config.yaml
encoder_arch: "vit"
model: "masked image model"
dataset: "capsule endoscopy frames (Kvasir-Capsule)"
train_examples: 42238
image_size: 40
crop_scale_min: 0.7
horizontal_flip: true
method: "mae"
mask_ratio: 0.6
loss: "mse"
encoder_norm: "layernorm"
encoder_norm_position: "pre"
encoder_activation: "squared_relu"
encoder_mlp_ratio: 2
encoder_head_dim: 32
encoder_fused_qkv: false
encoder_bias: "all"
encoder_qk_norm: false
encoder_layer_scale_init: 1.0
encoder_parallel_block: false
encoder_dropout: 0.1
encoder_inner_norm: false
encoder_patch_size: [4, 4]
encoder_layers: 14
encoder_width: 192
encoder_positions: "learned"
decoder_width: 256
norm_pix_loss: true
decoder_layers: 3
init: "torch_default"
residual_init: "zero_last"
optimizer: "soap"
beta2: 0.99
lr: 0.0029
beta1: 0.95
shampoo_beta: 0.95
eps: 1e-08
precondition_frequency: 50
max_precond_dim: 1024
one_sided: true
adamw_lr_other_params: 0.00092
magnitude_pruning: 0.7
steps: 17100
batch_size: 64
epochs: 25.9
lr_schedule: "cosine"
final_lr_fraction: 0
warmup_steps: 510
weight_decay: 0.04
adamw_weight_decay_other_params: 0.05
Rows from block 7 of the encoder of a small masked image model, named by matrix and row number. Rows with one number belong to one neuron. Each number is 500 + 25 x the weight over its row's rms, rounded and kept within 0 to 999. All counts start at 0. Numbers have three digits each.
After each neuron's rows are labels from the 100 images, of 14976, where the neuron reaches its highest value: "responds to" is what is common among them; "place" is the part of the image that holds the peak. Only what is clearly more common there than usual is listed. The data: capsule endoscopy frames (Kvasir-Capsule). In brackets: how many of the 100.
# fc1: MLP up (encoder.blocks.7.mlp.fc1.weight, 384x192), inputs 64-127
# fc2: MLP down (encoder.blocks.7.mlp.fc2.weight, 192x384, transposed), outputs 64-127

fc1.165:500517500513500531500548465444500500500500500500536500466519514500454500500524500446548517500500473500488500500443500484480494500492514489531500500500500477500500473500500500500500500500520407
fc2.165:483500467470481456521458489457500467478480467475500500526535500500531500500525500500500500500491548519500475500532542500580536500489500538461472520500500529488500488465446500541500484500543489
responds to: finding: reduced mucosal view (27)
place: top centre (74)

fc1.370:500523500533500447531500466500467500523500500500529500500500500532500500561500492455500500500529500500500451500500500500519474441500500500500500500527500539465500484447487500466500500558500500
fc2.370:524500470500500500452482500475500460500474478471500450500509494497509500476472500500529470517500500500500500524500500500500500544500500500500465500541521563508509500500500500551559484497500492
responds to: finding: ileocecal valve (30)
place: bottom centre (45)

fc1.262:465474500500557500500500500500542500500500527534452500461474468491462497540500500500500436500500500460526471500458500500500535510500475500500547500500500500500500572500527500529500484472500500
fc2.262:414500500514483529446500536524500500500479545465500514520500500500500522500500482500454542527500500500481500500500500500500535500460500464500500500500482500513500409500451520522481488506500500
responds to: finding: ileocecal valve (32)
place: bottom right (46)

fc1.46:500500500500500500382500500500500500500500500500500500500500500500500500574500500500500500500500500500500623500500436500500645500500500500500500500500500500500500500500500500500500596500500500
fc2.46:500500500500500500500500500500500500500500500500500500500500500500500500500500500500500500500500500500500500500500500500500500500500500500500500500500500500500500500500500500500500500511500500
responds to: finding: ileocecal valve (29)
place: bottom right (100)

fc1.365:511572500459488500537525500500520516500483533518500543500500477500500549517500500500509551583529500475500500500464463500476500500500519458500500500469500500457471522500500531500500500443500500
fc2.365:464500454568500500500500500545449473467500500512526467484500500511500519500485500546477516474439500500500486545500530462500500484467518500458500500468500495500500563500500500458539500500500553
responds to: finding: pylorus (58)
place: bottom left (28)

fc1.55:476500500500470500453500485538522500500500500500500500500500555524591500500467531478500500438500544500450500518525547508500489500500500454541512500500500464500500468500500528500500500523481532
fc2.55:453500500500500500456487500500500500470488534500500500500481469500469431492514457451500482513441500500500500548539500488500526562476500500446500459500500500500524500467483500500500469492540492
responds to: finding: ileocecal valve (30); finding: pylorus (26)
place: middle left (66)

fc1.138:547500469500500500538500500457500477479466455467464476435500523500522535520449500500500500500456481500482510500500530500500523483500500463500494522521480500473500528534500482554483500500495521
fc2.138:500542533500500536440500449487500500500463482500497506478500483516488520444558500485500500500523436521500500517500555514525509546469500500500471500452466500469500471500466514533500500500500500
responds to: finding: ileocecal valve (50)
place: bottom left (51); bottom right (46)

fc1.129:500500500532421462499500500465536560500448500500468500500438500500549500500546480524500500500541500513500500522541500500500500517500500500500500500488484500526500500452442500487500500500455500
fc2.129:501500471516500470500478500500448500445522527463500500500537500500500500500506500500523508561500500478574525500500530468500474538473518530458500426500556500484500450500524500500520500500540515
responds to: finding: ileocecal valve (32); finding: ulcer (31)
place: top centre (33)

fc1.5:528473500500500536500500469475500476500500500500500500495500500509500469457552518500500440470500500500500500500500500500479453500473500483500425484500506500500500529500542500547500500529462453
fc2.5:500500500536500500454500521533539481500474569527434500500500500500500523500500500516500470500500553500500500500500500500527500500486532567500555500500500500481517500500482482500476500549525500
responds to: finding: pylorus (37)
place: middle left (46); top left (42)

fc1.15:442511467466500500500500560426500500467500500572477481500500547565500520575487500500528500484500542539500428471451500500500470500500483500500523500500482500500482500500490543539500500500482500
fc2.15:500500500478500477441479522524500500500511527500500536526500552530500473451568483477524500500529457500491553500500500500521500538477475500500438477519500500500464500521488437520468500413500531
responds to: finding: ileocecal valve (61)
place: bottom right (94)

fc1.143:500452500500500557500500452500500500500500500500500500536500500500500556500500500500500500500474500500500500500500500500500500500577437500500500500500500500448500530500500605500500500500607500
fc2.143:553500500500500500500500437500500500500500500500500500500500551500500500500500500500500500500460427500500468541500500500500498539569500500500500500500500500500500500500563500500500500542500510
responds to: finding: reduced mucosal view (29)
place: centre (35)

fc1.10:511500488500524500500570467464500500523462500500500524457531500500500536456500500487541523443475482523500526500444560500469500500532500500531500532552479500500463475516500480500548500528500500
fc2.10:500500500466452465500446500500500500467487460470479500526500534500500493500536500511520500522500573500528500507500518500585526500483478506500500500500500543500553469462500478581506500500523465
responds to: finding: reduced mucosal view (42)
place: top centre (70)